config.toml
image_size = 64
conditioning = "none"
arch = "unet"
widths = [64, 128, 128, 128]
residual_init = "none"
shampoo_beta = 0.95
merge_dims = true
one_sided = false
grad_clip = 3.0
l1_shrink = 0.03
steps = 9600
Rows from block 2, named by matrix and row number. Rows with one number belong to one channel. Each number is 128 + 24 x the weight over its row's rms, rounded and kept within 0 to 255. All counts start at 0. After the name is the row's rms in percent of the matrix's.
# convs0: first 3x3 conv (model.enc.2.0.convs.0.weight, 128x128x3x3), inputs 56-63, a 3x3 kernel for each
# convs1: second 3x3 conv (model.enc.2.0.convs.1.weight, 128x128x3x3, transposed), outputs 56-63, a 3x3 kernel for each
convs0.7 147 [135 118 128 128 124 138 129 128 158 143 134 128 133 123 131 128 135 117 132 128 112 142 136 130 154 114 132 127 138 129 126 129 128 110 137 128 128 130 128 128 126 159 125 127 128 126 112 101  62  64 200 127 115  77 128 121 127 163 198  95 129 135 141 129 128 129 230 132 128 143 137 136]
convs1.7 145 [127 101 140 146 127 128 128 154 123 129 115 134 144 109 120 122 128 129 128 127 128 139 112 126 109 129 129 134 114 122 123 137 123 133 124 112 138 134 125 126 131 122 103 127 130 128 128  87   0 199 255 124 128 129 129 122 129 128 129 128 128 128 128 128 129 128 132  64  40 128 137 129]
convs0.8 075 [126 140 128 128 131 124 131 129 128 124 122 129 128 116 112 129  89 127 118 130   0 105  97 131 127 128 114 128 121  77 130 132 128 129 130 121 111 128 129 125 126 128 124 126 127 128 126 139 135 129 128 147 129 128 128 165 128 128 128 129 151 125 143 132 127 142 123 126 130 127 143 131]
convs1.8 087 [128 124 113 129 192 175 160 134 137 121 130 102 138 123 129 181 103 136 126 131 115 125 146 126 165 137  98 132 129 120 129 130 151 125 128 144 123 128 125 108 130 140 130 143 126 124 121 128 107 107 145 128 117 146 127 136 128 128  48 128 165 171 127 136 109  61  85 122 114 139 125 145]
convs0.9 079 [133 128 123 129 133 140 128 133 130 127 136 123 125 133 131 136 130 126 132 106 125 111 129 125 131 126 131 128 128 130 130 106 128 112  86 104 125 141 109 129 156 134 126 148 185 137 170 132 147 206 122 147 165 128 127 128 169 132 153  89 127 138 100 105 161 141 139 137 127 130 119 114]
convs1.9 071 [121 152 133 128 138 128 123 125 105 126 127 176 136 167 125 114 145 193 126 119 140 118 129 148 115 118 141 133 158 133 125 129 128 141 123 126 126 105 127  99  89 110 159 138 132 117 163 140 151 140 127 147 138 107 104 135 156 138 135 148 105 139 139 120 128 142 101 121 131 114 109 140]
convs0.10 072 [129 109 118 136 108 121 142 135 131 128 128 167 142 118 143 110 125 126 129 101 128 179 137 136 173 139 128  92 128 127 112 111 106 136 118 121 131 128 127 132 232 128 127 131 120 131 129 126 122 140 128 123 139 131 122 137 128 117 148 128 131 131 127 125 114 133 117 178 147 144 125 132]
convs1.10 065 [124 128 125 135 172 173 129 181 129 128  72 125 127 132 134 134  95 123 123 117 122 127 128 129 128 128 128 126 115 129 128 157 155 117 131 127 163 137 160 156 133 143 127 123 126 122 143 126 137 133 118 130 126 133 126 159 128 116 102 170  66 125 129 136 120 127 124 191 134 147 133 193]
convs0.11 078 [128 128 128 121 131 123 129 129 120 112 191 112 189 152 143 129 159 181 124 125 123 128  96 126 128 125 127 143 113 130 119 127 128 120 141 126 128 146 124 128 128 111 131 103 132 132 127 127 128 117 124 130 128 127 130 114 133 122 115 118 109 119 115 126 134 121  65 131 126 128 127 128]
convs1.11 073 [107 119  89 125 128  66 125  23 102 108 116 138 122 128 123 161 102  71 128 148 135 127 239 129 152 130 139 144 123 139 146 138 150 132 123 113 126 143  94 126  99 113 105 129 145 125 112 151 133 134 131 137 127 133 128 127 112 154  91  81 132  89  47 143 130 136 130 119 182 129 129 140]
convs0.12 086 [126 129 128 125 127 125 126  98 128 147 123 248 128 126 138 127 126 163 127 123 123 127 127 167 108 128 147 125 121 122 109 105 120 115  91 106 128 110 128 128 125 118 129 132 112 128 128 128 130 126 129 113 118 255 129 128 139 128 125 137 129 123 147 138 128 127 126 127 117 132 133 129]
convs1.12 083 [116 119 171 132 138 125 128 135 129 107 124 130 126 149 133 127 144 133 137 147 127  99 125 138 127 107 117 136 129 108 118 116 128  75 128  88 126 148 137 129 133 128 128  96 114 136 131 150 129 130 117 191 127 128 128 134 139 129 125 128 103 135 141 128 127 131 129 129 118 128 120 126]
convs0.13 082 [132 121 127 125 134 132 128 127 148 128 125 121 124  66 127 128  86 119 120 104 125 127 128 129 131 151 123 128 128 129 128 150 165 131 137 125 133 114 118 108 119 128 130 125  92 130 130 127 133 123 132 124 125 132 128 113 119 115 122 109 114 125  95 125 125 127 118 121 141 136 127 125]
convs1.13 097 [129 122 139 118  86 122 144 159 124 122 136 110  80  65  91 144 143 124 120 128 129 139 134 139 128 129 114 118 107 122 115 122 130 130 127 129 159 135 137 128 166 105 128 119 128 126 125 132 125 109 123 142 132 132 130 129 124 109 102 121 128 123 128 127  97 122 125 114 132 147 127 131]
convs0.14 099 [128 127 120 127 125 129 126 127 128 120 132 119 105 100 135  92 100 143 152 119 130 132 172 161 129 130 134 129 128 123 128 129 152 127 137 124 118 123 127 129 128 130 127 128 125 112 129 120 130 134 123 123 128 128 100 129 127 142 128 121 141 128 127 128 131 123 125 129 142 128 122 130]
convs1.14 086 [ 87  77 145 131 128 104 133 137  90 144 129 131 128  35 138 157 138  92 127 135  89 128  63 129 135 101 136 127 137  97 129 162 133 130 183 127 129 128 128 123 132 138 131 131 127 118 152 135 149 124 166 128 132 143 129 121 142 132 125 114 128 133 128 122 147 106 140 125 123 148 124  87]
convs0.15 098 [129 126 128 133 126 130 127 138 149 131 136 116 107  96  90 121 144 128 123 191 139  78 131 128  90 120  71 123 112 123  82 128 125 126 126 115 138 129 131 129 140  92 115 134 132 126 127 129 118 128 124 128 148 124 138 163 128 122 125 125 127 200 117 120 112 131 120 128 135 134 132 122]
convs1.15 065 [152 103 142 166 157 145 169  77 128  76 127 125 126  94  72 117 131  77 135 144 137 131  64 132 120  61 125 130 116 126 119 151 136 113 128 149 130 157 118 207 128 149 128 177 108 128 170 125 164 144 144 142 177 122 145 149 128 141 131 120 128 125  55 100 129 126 161 129 169 127 140 136]
convs0.16 078 [129  85 128 130 116 128 127 126 113 129  92 131 128 128 136 128 132 127 129 130 114 141 133 131 129 131 128 117  97 128 119 125 128 130 128 139 128 119 142 126 122 128 128 130 130 154 124 133 127 120 133 129 127 116 121 124 128 126 121 128 118 127 128 131 148 140 182 174 140 119 101 114]
convs1.16 074 [190   8 103 123 128 116 128 127  98  99  93 128 119 127 113 141 127 128 128  99  95 158 105 103 190 132 116 121 141 130 136 159 139  95 127 144 128 104 121 115 128 128 116 128 124 128 126 130 151 126 140 171 132 160 144 126 133 136 138 130 182 132  99 192 129 186 122  92 127 120 127 101]
convs0.17 091 [122 128 134 126 134 132 129 126  92 113 128 125  54 132 118  97 128  89 126 127   0 139 127 170  86  83  55 128 159 129 154 130 140 135 131 100 117 121 136 128 101 126 110 103 127 128 122 126 133 131 129 128 128 128 128 117 106  93 124 119 128 113  99 111 136 132 140 128 128 128 128 128]
convs1.17 065 [131 115 130 128 128 137 114 129 117 126 122 132 128 159 228 199 125  71 162 134 149 128 127 159 128 126 158 122 144 137 155 130 126 136 131 140 125 158 127 123 135 123 121 117 127 130 168 170 128 170 168 155 138 126 127 152 116 102 191 104  92 163 132 132 128 143 117  81 113 128 122 135]
convs0.18 157 [128 135 136 112 139 131 121 130 108 129 127 128 129 146 128 125 129 127 130 131 130 121 254 187 119 125 122 136 125 130 106 255 122 117 110 117 126 129 135 121 126 209 126 130 129 119 138 135 128 255 153 169 115 143 138  64 128 138 255 128 138 133 128 123 127 128 128 255  92 143 127 135]
convs1.18 164 [110 126 129 131  88 137  97 121 128 121 124 126 128 122 129 129 118 128 125 127 119 127 129 133 128 135 128 124 114 128 128  29 128 140 130 128 128 128 116 128 104 128 126 166 142 131 134 129 108  68 198 128 128 147 122  94 128 121 124 127 141 131 152 123 115 143 112  94 147 129 128 133]
convs0.19 109 [129 139 140 128 128 152 131 131 152 135 129 126 132 129 125 130 132 128 127 128 119 120 180 135 122 145 119 129 127 128 161 255 129 128 122 128 129 120 128 130 180 160 108 125 128 117 134 115 142 103 128 129 172 128 129 134 130 128 130 124 136 135 137 127 128 133 129 157 144 125 178 127]
convs1.19 104 [150 124 119 119 135 127 125 107 129 129 111 123 134 131  69 139 124 106 128 134 138 128 154 125 127 129 130 145 118 137 143 111 134 133 134 128 127 131 143 138 126 130 148 122 130 131 144 151 160 194 172 128 199 132 126 129 151 132 121 139 178 129 134 120  34 104  99 129  88 132 129 126]
convs0.20 096 [110 126 128 125  62 128 128 128 128 128 152 128 127 137 128 128 125 120 128 123 124 133 129 255 128 131 127 128 150 127 130 134 200 124 161 118 132 128 103 128 140 139 135 128 147 127 133 126 159 239 132 134 134 128 124 132 128 126  89 130 116  98 128 129 128 136 125 133 161 128 128 125]
convs1.20 079 [128 135  81 136 191 149 132 129 128 131 121 128 128 128 100 104 126 108 121 134 130  72 114 128  71 130 138 137 119 110 131 159 129 127 107 116 127 125 122 124  72 126  93 102 123 129 170 104 134 217 124 128 125 128  92 137 134 128 138 128 117 129 120 168 113  91 144  29 108 131 102 136]
convs0.21 155 [134 129 127 128 127 112 128 129 136 121 128 112 114 128 123  68 129  78 130 180 129 127 127  75 128 128 128 128 150 123 129 138 130 116 125 125 130 126 173  96 136 128 112 130 128 136 126 128 139 156 128 133 132 124 129 164 131 247 128 126 135 134   0 128 122 128 129 126 117 130 128 103]
convs1.21 113 [127 128  83  97 138 129 132 127 164 123 120 128 127 125 153 125 124 126 122 126 138 129 123 125 125 131 126 111 112 116 131 255 144 128  93 126 128 126 130 125 131 128 131 127 127 133 128 128 133  91 126 135 134 132 114 122 128  89 116 101 127  85 126 144 155 121 175 191 138 131 240 130]
convs0.22 076 [128  87 109  76 126 102  73  74 128 127 127 128 127 107 130 127 119  40  95 128 137 129 118 121  93  86 130 120 127 114 130 121 121 140 128 126 142 130 139 172 149 128 128 126 129 128 185 130 115 148 129 184 127 139 125 125 144 114 147 130 129 127 126 134 160 109 136 130 118 119 163 138]
convs1.22 076 [117 106 122 126 129 127 124 142 128 151 139  79 140 160 130 147 109 109 126  87 127 143 158 143 141 145 161 171 135 131 164 135 136 126 115 127 130 130 128 127  56 128 143 137 127 124 130 150 125 129 127 145 122 127 135 126 135 126  99 175  20 121 135 128 127 128 113 130 191 203  60 122]
convs0.23 066 [128 127 104 127 154 128 128 165 126 142 124 136 129  48 124 140 128 126 119   0  86  73 103 127 122  95 141 133 129 118 123 129 128 126 207 117 136 129 108 144 128 144 131 133 136 127 128 201 135 121 133 145 128 143  94 127 124 126 126 107  37 126 137 133 133 125 128 130 130 125  95 120]
convs1.23 061 [122 138 127 197 124 117 146 124  80 130 123 130 100 113  81 125 129 126 127 126 160 121 126 121 131 158 113 152 103  88 125 126 139 133 106 125 124 122 131 112 123 128 126  99 111 120  69 120 131 123 131 126 127 133 120 129 141 127 211 138 125 106 128 158  84 196 126 124 148 140 104 128]
convs0.24 068 [128 133 155 142 131 127 123 128 159 127 122 116 138 129 165  78 128 126  96 116 128 118 102 131 154 126  88 118  92 132 129 127 126 129 132 131 145 134 153 150 123 128 126 126 128 106 149 127 125 131 127 129 127 121 160 127 129 141 136 114 127 102 128 135 129 104 130 138  86  98 126 107]
convs1.24 074 [104 143 123 124 129 128 118 128 125 126 114 119 146 105  78 127 103 132 139 128 114 115 114  90 128 158 125 125 162 139 129 183 121 122 119 126 127 125 171 124 143 128 185 134 137 127 118 120 129 128 154 128 132 123 127 120 136 122 115 134 146 125 141 140 116 171 128  96  82 126 109 119]
convs0.25 056 [ 94 121 100 130 129  48  73 126 128 129 138 140 137 159 127 137 135 126 128 175 170 130 131 102 130 123 108 127 131 128 126 123 177 124 128 180 133 128 129 128 119 123 127 115 109 130 128 149 131 121 128 128 118 138 129  70 124 128 112  95 115 110 108 123 100 121 125   0  52  83 106 136]
convs1.25 082 [121 118  59  86 129 147 126  94 127 144 128 131 190 127 149 125 136 133 126 116 131 131 124 137 105 120 126 131 129 127 115 140 128 133 112 126 141 112 127 115  79  61 129 127 135 131 109 145 121  58  98 127 133 126 128 124 128 131 128 135 129 129 132 128  72  63  44   0  78 147 143 119]
convs0.26 071 [126 115 128 129 128 136 139 115 128 132 128  99 134 131 124 128 128 129 147 132 159 155 129 106 123 127  84 138 127 119  85 109 132 135 159 124 128 117 138 119 152 120 124  98 114 128 142 142 131 161 146 114 127 128 116 139 129 119 157 132 133 145 129 129 128 117 109 131  96 115 128 107]
convs1.26 077 [130 163 130 144 110 106 144 125 111 119 131 162  97 117  48 128  79 116 159 127 151 110 137 119 127 131 142 109 127 101 140 139 250 129 173 122 134 116 158 134 129 128  99 119 122 128 130 114 133 196 116 161 155 125 127  97 126 134 129 133 168  95  36 105 113 130 128   0   0 130 128 128]
convs0.27 124 [132 126 130 128 139 130 132 138 131 129 140 125 130 129 125 126 132 135 127 109 132 121 101 109 125 127 123 127 127 130 128 197 132 125 111 120 135 133 128 161 139 127 127 128 126 118 133 121 135 184 126 121 128 126 134 138 146 134 128 134 131 131 144 133 123 151 132 120 128 145 113 141]
convs1.27 108 [133 132 127 137 153 198 129 127 131 128 140 123 104 126 108 124 152 128 120 127 127 132 132 126 126 126 116 128 128 130 123 128 122 125 129 116 121 125 132 128 126 143 112 129 123 119  48 128 123  70  90 142  92 132 145 154 149 131 129 127 131 128 127 131 175 141 164 135 183 141 142 180]
convs0.28 077 [142 129 135 128 127 139 137 151 142 138 127 128  82 107 125 121 163 145 129 130 100 128 107 128 128  65  89  29 128 141  81 179 130 130 148 127 160 137 100 126 130 125 127 113 114 118 112 135 132 133 129 130 124 131 130 125 128 130 122 124 109 128 124 128 129 139 140 148 134 122 117 142]
convs1.28 088 [128 138 131 128 117 133 126 129  80 163 128 141 100 128 148  67 128 136 128 127 124 129 116 129 141 127 131 129 134 115 124 110 176 136 128 127 131  22 141 124  88 116 130 121 116 117 128 128 129 130 129 130 127 139 128 130 131 113 133 128 128 140 105 131 138 141 126  48 128 133 120 107]
convs0.29 082 [129 128 131 113 130 173 126 122 127 152 144 145 131 151 136 123 157 129 121  69 122 129 128 140 144 195 115 123 123 130 129 133 133 128 127 133 133  73 174 103 123 138 113 116 116 128 120 142 102 127 130 126 128 128  98 119 108 130 140  88 124 129 149 128 119 125 135 131 103 130 114 128]
convs1.29 081 [123 129 130 112 145 105 120 130 127 127 129  83 118 127  83 128 152 125 124 112 104 105 113 125 130 141 131 117 129 129 135 115 123 125 112 125 150 130 109 101 105 201 134 175 141 129 132 128 123 130 140 127 122 129 121  86  84 134 127 127 160 130 159 162 164 189 137 129 116 124 128 155]
convs0.30 077 [131 127 107 136 138 105 149 130 127 114  86  71 126 123 129 116 107 156 108 132 130 138 141 112 124 126 128 124 111 130 133 125 115 132 140 128 131 134 129 128 121 117 128 123 121 116 129 132 128 133 127 128 136 139 129 123 126 116 100 130 135 123 127 119 115  96 130 100  82 143 112  98]
convs1.30 081 [128 140 126 128 132 126 168 145 127 144  94 128 140 125 134 127 122 119 100 137 135 128 132 129 103 123 126 128 128 127 159 128 116 140 131 117 118  35 140 128 109 133 127 128 130 145 166 118 164 121 122 129 124 106 122 115 162  99 116 126  77 126 131 131 100 128 112 147 128 142 125 133]
convs0.31 075 [126 130 123 161 130 128 128 128 129 128 111 132 128 150 109 143 109 110 121 131 121 125 122  46 126 129 126 127  88 123 151  72 129 123 112  56 127 149 127 124 176 128 130 128 115 127 122 128 125 114 135 137 126 127 139  92 133 128 126 100 128 127 130 124 127 126 129 102 111 126  90 143]
convs1.31 078 [127 127 102 136 126 128 130 180 129 129 142 127 126 115 161 115 141 141 119 133  55 139 155 123 100 147 126 131 116 129  94 128  88 153 133 136 128 128 102 134 132 123 107 131 140 146 130 127 100 112 131 125 124 136 130  83 125 138  51 113 128 255 127 123 129 137 130 127 107 121 109 125]
convs0.32 097 [163 138 128 123 128 125 126 128 115 128 124 120 128 125 120 126 130 144 126 153 129 129 150 129 141 125 152 157 129  92 136 192 129 129 110 125 132 129 127 131 130 126 116  94 128 127 117 127 124 125 124 126 147 129 117 127 129 147 128 127 140 117 161 132  99 126 129 118 126 127 129 149]
convs1.32 104 [128 127 129 129 129 133 129 128 131 109 115 113 114 123  92 129 159 128 128 138 131 138 180 128 149 198 132 162 124 133 118 120  69 100 107 140 156 125 128 134 131 127  93 118 129 131 130 115 123 126 125 133 129 136 128 125 128 123 128 125 130 132 137 131 174 173 129 134 195 125 115 128]
convs0.33 109 [127 128 123 128 128 129 130 106 128 128 172 128 136 130 132 145 110 145 127 124 131 162 195 133 163 148 128 127 124 127 127 123 128 128 174 128 130 116 123 130 128 130 128 154 128 127 120 128 128 105 128 128 104 122 134 124 118 128 128 102 129 133 128 130 118 148 128 112 147 130  48 128]
convs1.33 129 [128 128 128 165 131 130 128 128 128  85 124 128 180 211 197 128 156 129 111 127 128 125 128 126  66  90 101  94 137 134 127  82 127 133 133 147 127 136 143 121 122 128 132 142 127 128 112 128 125 128 128 124 138 130 128 140 127 126 124 126 128 174 127 126 119 124 118 128 128 130 153 136]
convs0.34 126 [127 131  97 132 138 134 122 124 128 129 177 111 125 133 137 129 131 133 127 129  67 124 146  47 126 127  95 128 131 119 147 206 131 128 138 128 129 125 127 134 125 128 109 126 132 160 124 126 149  93 118 115 129 130 122 117 118 128 127 151 162  77 156 128 126 131 109 127 127 120 129 130]
convs1.34 112 [129 138 155 128 103 136 127 127 116 122 160  99 166 134 117 169 132 126 123  66 124 108 128 192 128  76 129 130 151 161 129  73 143 116 159 120 127 113 127  99 140 176 128 125 126 127 126 126 127 126 117 128 120 126 134 127 114 127 126 127 136 113 128  90 138 135 135 121 128 128  90 127]
convs0.35 115 [131 163 177  61 132 126  95 128 128 117 122 119 164 122 143 132 152 130 130 132 136 133 132  83 131 128 127 128 151 131 122 128 128 114 114  59 127 128 128 118 126 127 127 121 127 127 132 128 121 128 129 128 128 123 130 185 139 130 113 163 128 110 128 124 125 129 137 135 128 129 102 128]
convs1.35 124 [128 132 121 133 122 124 124 123  80  94 128 128 129 128 142  37 128 128 128 126 158 130 113 125 188 120 122 118 125 116 125 118 127 131 129 128 124 136 152 127 128 128 125 128 125 146 123 136 159 125 123 123 122 130 132 128 126 122 131 128 130 126 128 129 128 113 128 123 127 186 152 149]
convs0.36 086 [132 127  24 128 133 136 127 180 128  99  95 136 149 123  93 171 168 135  37 117 128 128 119 119  93 100 108  98 128 143 123 128 123 164 128 127 147  61 128 128 139 125 137 142 130 124 126 152 127 161 128 140 108 138 118 132 143 128 136 128 144 129 127 127 125 121 132 128 126 128 121 129]
convs1.36 097 [130 128 131  97 125 140 124 124 128 148 122 122 130 127 137 114 148 199 127 128 167 126 127 130 144 135 149 127 129 129 147 125 123 119 128 133 153 136 127 132  96 120 128 174 135 129  96 125  96  87 138 125 116 113 110 117 109  63 128 128 110 146 154 130 129 142 122 119 123 126 132 176]
convs0.37 075 [133 122 107  91 131 108 126 128 123 112 142 123 157 121 141 164 134  99 102 133 128 128 129 112 119 103 120 127 131 120 134 129 134 149 128 135 118 129 127 130  16 129 118 119  96 133 101 132 126 128 144 125 128 125 127 119 128 163 120 123 129 126 103  82 128 128 154  99 128 130 122  91]
convs1.37 088 [130 144 128 119 100 109 116 132 154 122 129 166 125 135 119 126 137 133 129 129 109 129 140 134 110 127 115 136 110  96 130 128 126 128 121 197 146 126 128  98 128 121 145 138 136 123 125  79 122  96 132 128 127 146 144 103 133 113 128 130 142 177 119 130 135 136 128 180 128 130 113 209]
convs0.38 090 [128 128 128 136 126 122 127 100 173 131 127 110 141 129 121 128 124 142 169 137 128 128 145 115 128 137 158 128 138 124 161 135 131 143 127 127 128 128 132 127 114 124 127 128 131 129 126 124 128 126 134 119 136 128 121 157 128 107 109 138 126 129 133 134 134 123 119 128 138 128 130 128]
convs1.38 105 [110 154 127 151 127 118 129 132 142 123 117 124 137 138 141 123 137 131 112 122 129 129 129 130 192 135 129 137 129 141 121 162 137 104 145 120 127 128 192 123 184 125 133 126 119 115 128 129 126 129 122 127 138 136 134 128 128 147 130 128 125 163 127 163 112 175 129 127 125 131 137 139]
convs0.39 181 [127 114 126 128 129 130 128 128 128 128 127 127 127 106 128 125 130 128 128 128 126 128 105 127 147 128 128 106 123 128 122  62 118 127 119 114 148 126 130 135 123 120 130 127 128 129 128 136 128  53 123 130 131 129 130 148 139 132 128 130 135 142 111 128 139 128 128  33 157 132 173 132]
convs1.39 192 [128 126 126 128 109 128 128 119 128 126 128 125 109 110 122 133 128 129 119 128 126 129 174 142 128 138 149 131 132 124 118 135 129 122 129 128 125 128 126 125 129 128 126 136 133 128 127 129 129  67 123 131 128 122 128 127 130 111 126 122 127 132 116 133 128 150 130   0 126 128 111 133]
convs0.40 081 [136 133 128 128 155 128  98 114 129 131 189 138 162 139 120 107 114 126 128 124 120 128 140 112 135 114 128 127 128 130 141 130 127  87 115 130 161 123 194 129 149 125 128 132 129 148 132 129 136 144 167 118 131 130  92 132 130 103 146 128 127  92 123 146 133 135 117 147 148 173 133 126]
convs1.40 071 [127 146 127 127 114 123 122 128 104 119 139 134 128 127 109 122  71 138 173 139 144 130 154 131 154 106 139 136 170 133 110 129 109 127 135 122 126 129 141 106 121 108 117 116 133 135 114 126 128 111 157 125 128 119 128 134 160 130 142 127 128 127 128 129  76 126 127 106 143 123  99 127]
convs0.41 112 [110 129 129 136 132 136 127 135 152 128 128 127 129 113 129 118 128 128 128 136 129 148 190 128 126 170 128 127 135 128 194 147 107 128  84 123 125 129 128 133 187 128 128 128 128 128  60 125 128 178 128 134 255 128 128 127 119 138 110 117 134 131 127 169  23 130 122 182 127 128 127 128]
convs1.41 138 [121 114 128 128 125 129 128 129 128 144 189 138 123 142 114 128 131 106 134 128 127 134 129 172 120 130 176 134 161 133 156  95 129 125 124  95 129 132 135 128  93 123 113 128 130 126  87 102 122 108 124 138 135 129 129  56 129 129 137 136 142 127 138 129 139 129 190 115 129 131 148 112]
convs0.42 076 [129 129 126 155 126 133 134 101 123 128 124 127 128 130 145 140 118 120  61 122 128 128 129 123 129 131 155  95 142 142 163 139 124 129 187 129 137 128 129 124  63 128 128 112 133 127 132 126 130 122 128 154 118 130 128 121 143  96 179 128 140 128 135 128 128 129 111 110 147 128 127 117]
convs1.42 062 [128 109  97 126 130 177 118  77 127 123 131 110 141 155 158 131 127 146  96 140 110 152 114 128 128 128 129 127 128 120 140 186 133 103 128 165 133  76 118 142 129 123 126 125 127 111 156 113 129 144 144 125 128 123 146  87  90 128 113 119 129 130 177 133 147 181 152  93 128 123  87 155]
convs0.43 079 [132 139 127 130 135 128 127 127 128 128 127 136 123  92 128 130 112 148 128 128 129 137 131 129 128 166 142 133  88 134  70  26  81  89 123 105 132 128 126 132 130 129 114 128 128 106 124 108 127 178 190 170 128 129 108 171  97 128 177 123 134 148 128 128 126  39 148 169 131 132 198 128]
convs1.43 078 [144 121 126 134 136 127 133  92 159 124 111 127 150 110 142 128 136 127  82 110 124 132 118 128 108 127 124 152 119 126 133 136 114 122 144 133 132 129 130 135 151 139 126 183 128 129 160 128 116 127 148 159 127 127 127 128 196 137 111  36 112 128  78 114 159 127 128 130 127 121 204 135]
convs0.44 106 [133 128 118 133 121 128 129 127 130 126 134 130 128 209 125 126 129 128 129 165 132 148 123 127 129 129 128 140 123 125 126 139 129 150 126 144 146 120 128 125 147 155 110 124 130 133 131 121 128 132 120 110 133 132 128 148 127 123 134 127 128 125 129 160 146 127 154 144 129 128 124 104]
convs1.44 093 [128 124  96 132 129 134 117 128 128 128 144 128 115 114 129 128 142 129 117  97  83 160 155 132  97 131 124 112 114 130 124 114 128 122 106 128 115 129 125 128 144 129 130 216 128 125 129 128 116 153 134 110 150 100 127 138 126 136 127 128 120 139 121 121 133 132  78 107 104  85 105 102]
convs0.45 087 [150 140 125 128  83 128 139  85 127 127 125 117 135 131 127 137 131 138 128  95 111 128  38 125 128 105 128 163 128  31 145  76 129 151 130  93 133 129 108 130 141 133 126 127 110 136 136 135 131 123 202 121 140 125 128 133 128 125 133 126 130 108 125 138 125 141 129 161 128 129 145 126]
convs1.45 090 [120 116 157 121 110 111 125 135 125  91  92 127 124 128 113 146 190 143 117 128 128  98 131 131 128 136 131 144 116 127 114 159 130 128 115  93 127 128 120 104 122 142 170  98 154 129 104 145 126 220 197 178 127 121 115 128 110 110 135 135 110 131 153 128 128 128  65 128 128 175 133 121]
convs0.46 144 [128 132 123 128 128 128 128 128 128 130 124 156 126 129 128 133 125 128 129 128 128 151 128 158 128 130 138 125 110 111 146 169 128 128 128 128 119 112 114 129 132 128 128 127 128 140 140 129 172 255 148 172 237 129  36 112 121 127 128 128 128 129 129 129 149 122 127 182 137 126 189 125]
convs1.46 097 [122 133 128 128 128 128 120 110 128 129 130 134 113 127 126 130 134 141 126 108 128 131 116 127 128 126 128 127 121 126 127 143 121 116 114 127 130 129 128 129 127 128 130 129 128 127  88  83  60 113   7 167 116 129 126 117 135 127 113 128 115 126 129 134 116 136 128 131 133 128 129 254]
convs0.47 079 [129 152 177 130 132 137 127 122 118 138 125 128 129 144 139 125 129 119 143 123 132 122  75 130 128 130 108 122 101 104 125 135  87 124 127 129 132 141 119 153 153 165 127 119 187 112 128 118 126 101 121 116 117 123 135 137 133 125 147 132 130 101 119 130 157 131 196 128 151 105 141 128]
convs1.47 065 [128 134 128 128 128 133  83 125  78 140 122 113 129 153 134 118 112 156 106 143 134 118 126 128 124 136 127 131 124 135 144  62 128 127 136 129 127 124 129 128 110 117 123 143 129 126 109 125 144 173 170 128 129 147 141 148 131 128 133 125 128 130 128 147 160 150 129 196 133  90 144 146]
convs0.48 085 [ 89 127 137 128  76 120 128 113 127 119 131 133 120 128 130 107 129 128 124 153 154  62 121 170 140 129 126 130 121 127 127 169 109 123 121 129 129 146 128 107 129 140 127 121 128 129 127 121 117  80 129 154 130 128 112  74 117 183 142 119 124 206 130 129 127 129 130 120 129 121 128 132]
convs1.48 080 [140 128 128 135 228 129 127 128 128 113 101 103 128 152 107 127 130 128 128 131 128 128 151 125 136 128  76 103 103 124 121 116 128 121 117 142 128 129 113 128 128 147 140 133 126 117 128 138 102  88 128 131 125 130 134 127 129 196 129 141 113 129 127 128 130 179 127 153 128 129 128 131]
convs0.49 113 [117 150 128  97 162 151 116 127 135 131  97 102 114 126 255 123 114 141 131 140 154 129 128 172 157 129 121 128 128 113 131 153 105 144 129 132 128 130 157 128 126 129 123 127 129 124 100 122  58 117 128 128 124 128 120 128 113 145 127 131 129 127 126 123 127 127  44 128 137 130 120 152]
convs1.49 122 [128 112 124 128 128 126 120 126 128 128 126 131 128 129 128 129 145 129 128 105 128 128  94 109 128 128 136 115 146 128 117 128 131 124 124 137 129 140 125 143 128 128 144 125 127 126 147 129 128 126 128 124 129 124 106 127 127 104 104 127 115 116 128 132 144 139  66 126 213 129 128 129]
convs0.50 073 [135 125 126 128 128 103 126 128 127 129 140 120 129 123  87 142 108 142  90 113 133 134  78 131 123 120 133 168 158 130 130 101 123 141 129 123  83 132 130 118 125 159 131 133 153 121 128 128  66 115 126 126  88 149 105 101 112 125 120 132 129 122 102 132 121 130 129 128  94 112 128  81]
convs1.50 076 [127 132 164 139 128 150  75 131 119 127 139 117 123 127 175  38 126  78 116 133 123 128 131 124 128 129 128 128 123 110 134 120 129 147 117  83 167 110 125 128 143 127 118  95 128 122 121 110 128  79 123 128 133 119 125 111 114 143 120 129 128 128 128 128 169 128 130 252 152 120 210  64]
convs0.51 067 [139 136 165 131 255 136 128 158  86 125 127 122 131 128 129 129 128 128 130 128 125 138 127 127 124 128 128 132 128 129 128  12 129 113 127 129 129 131 130 144 127 148 151 172 128 120 128 126  97 103 122 128 114 128 124 104  52 143 140 128 142 149 155 126 127 126 131 126  88 125 171 129]
convs1.51 059 [128 159 124 123 127 126 138 107 132 128 132 196 177 135 128 176 120 110 116  89 122 124 122 123 116 130 128 133 118 128 128 113  62 130 103 130 100 133 132 117 128 133 128 119 127 108 127 132 130 119 126 128  74  85 132 132 123 181 152 130 228 140 155 138 156 181 129 133 125 128 126 135]
convs0.52 080 [132 128 132 128 127 143 143  95 129 128 128 159 127 128  97 118 128 130 120  99 127 124 127 146 137 122 128 117 126 116 122  61 124 123 127  82 127 117 128 129 181 125 125 135 128 127 158 128 129 131 128 128 127 128 128 133 116 118 138 106 122 116 128 126  82 116 125 129 126 119 128 130]
convs1.52 073 [129 127 129 126 126 119 124 117 129 129 120 127  94  80  81 127 127 140 130 100 134 134 136 142 139 128 144 128 142 124 127 255 157 128 123 124 128 128 132 164 145 129 106 130 128 123  37 128 124 114 128 131 124 126 127 116 128 130 141 128 128 127 141 130 135 128 118   0 144 130 116 125]
convs0.53 094 [129 129 127 115 129 130 128 139 130 130 114 125 128 127 147 131 128 128  73 138 137 129 105 115 124 128 179 117 128 137 128 114 133 104 112 124 122 124 128 123 125 131 123 129 141 134 128 132 128 137 129 123 126 106 138 123 125 142 148 133 126 128 131  62 124 140 101 255 128 127  83 120]
convs1.53 098 [125 128 122 118 115 122 122 143 128 136 145 129 136 129 115 117 130 126 125 110 139 120 120 124 129 124 133 125 166 109 128 135 128 126 133 139 125 117 148 163 218 129 132 187 134 133 106 129 144  99 128 118 129 128 127 123 128 132 128  84 189 130  92 128 130 183 166   7 168 156  63 118]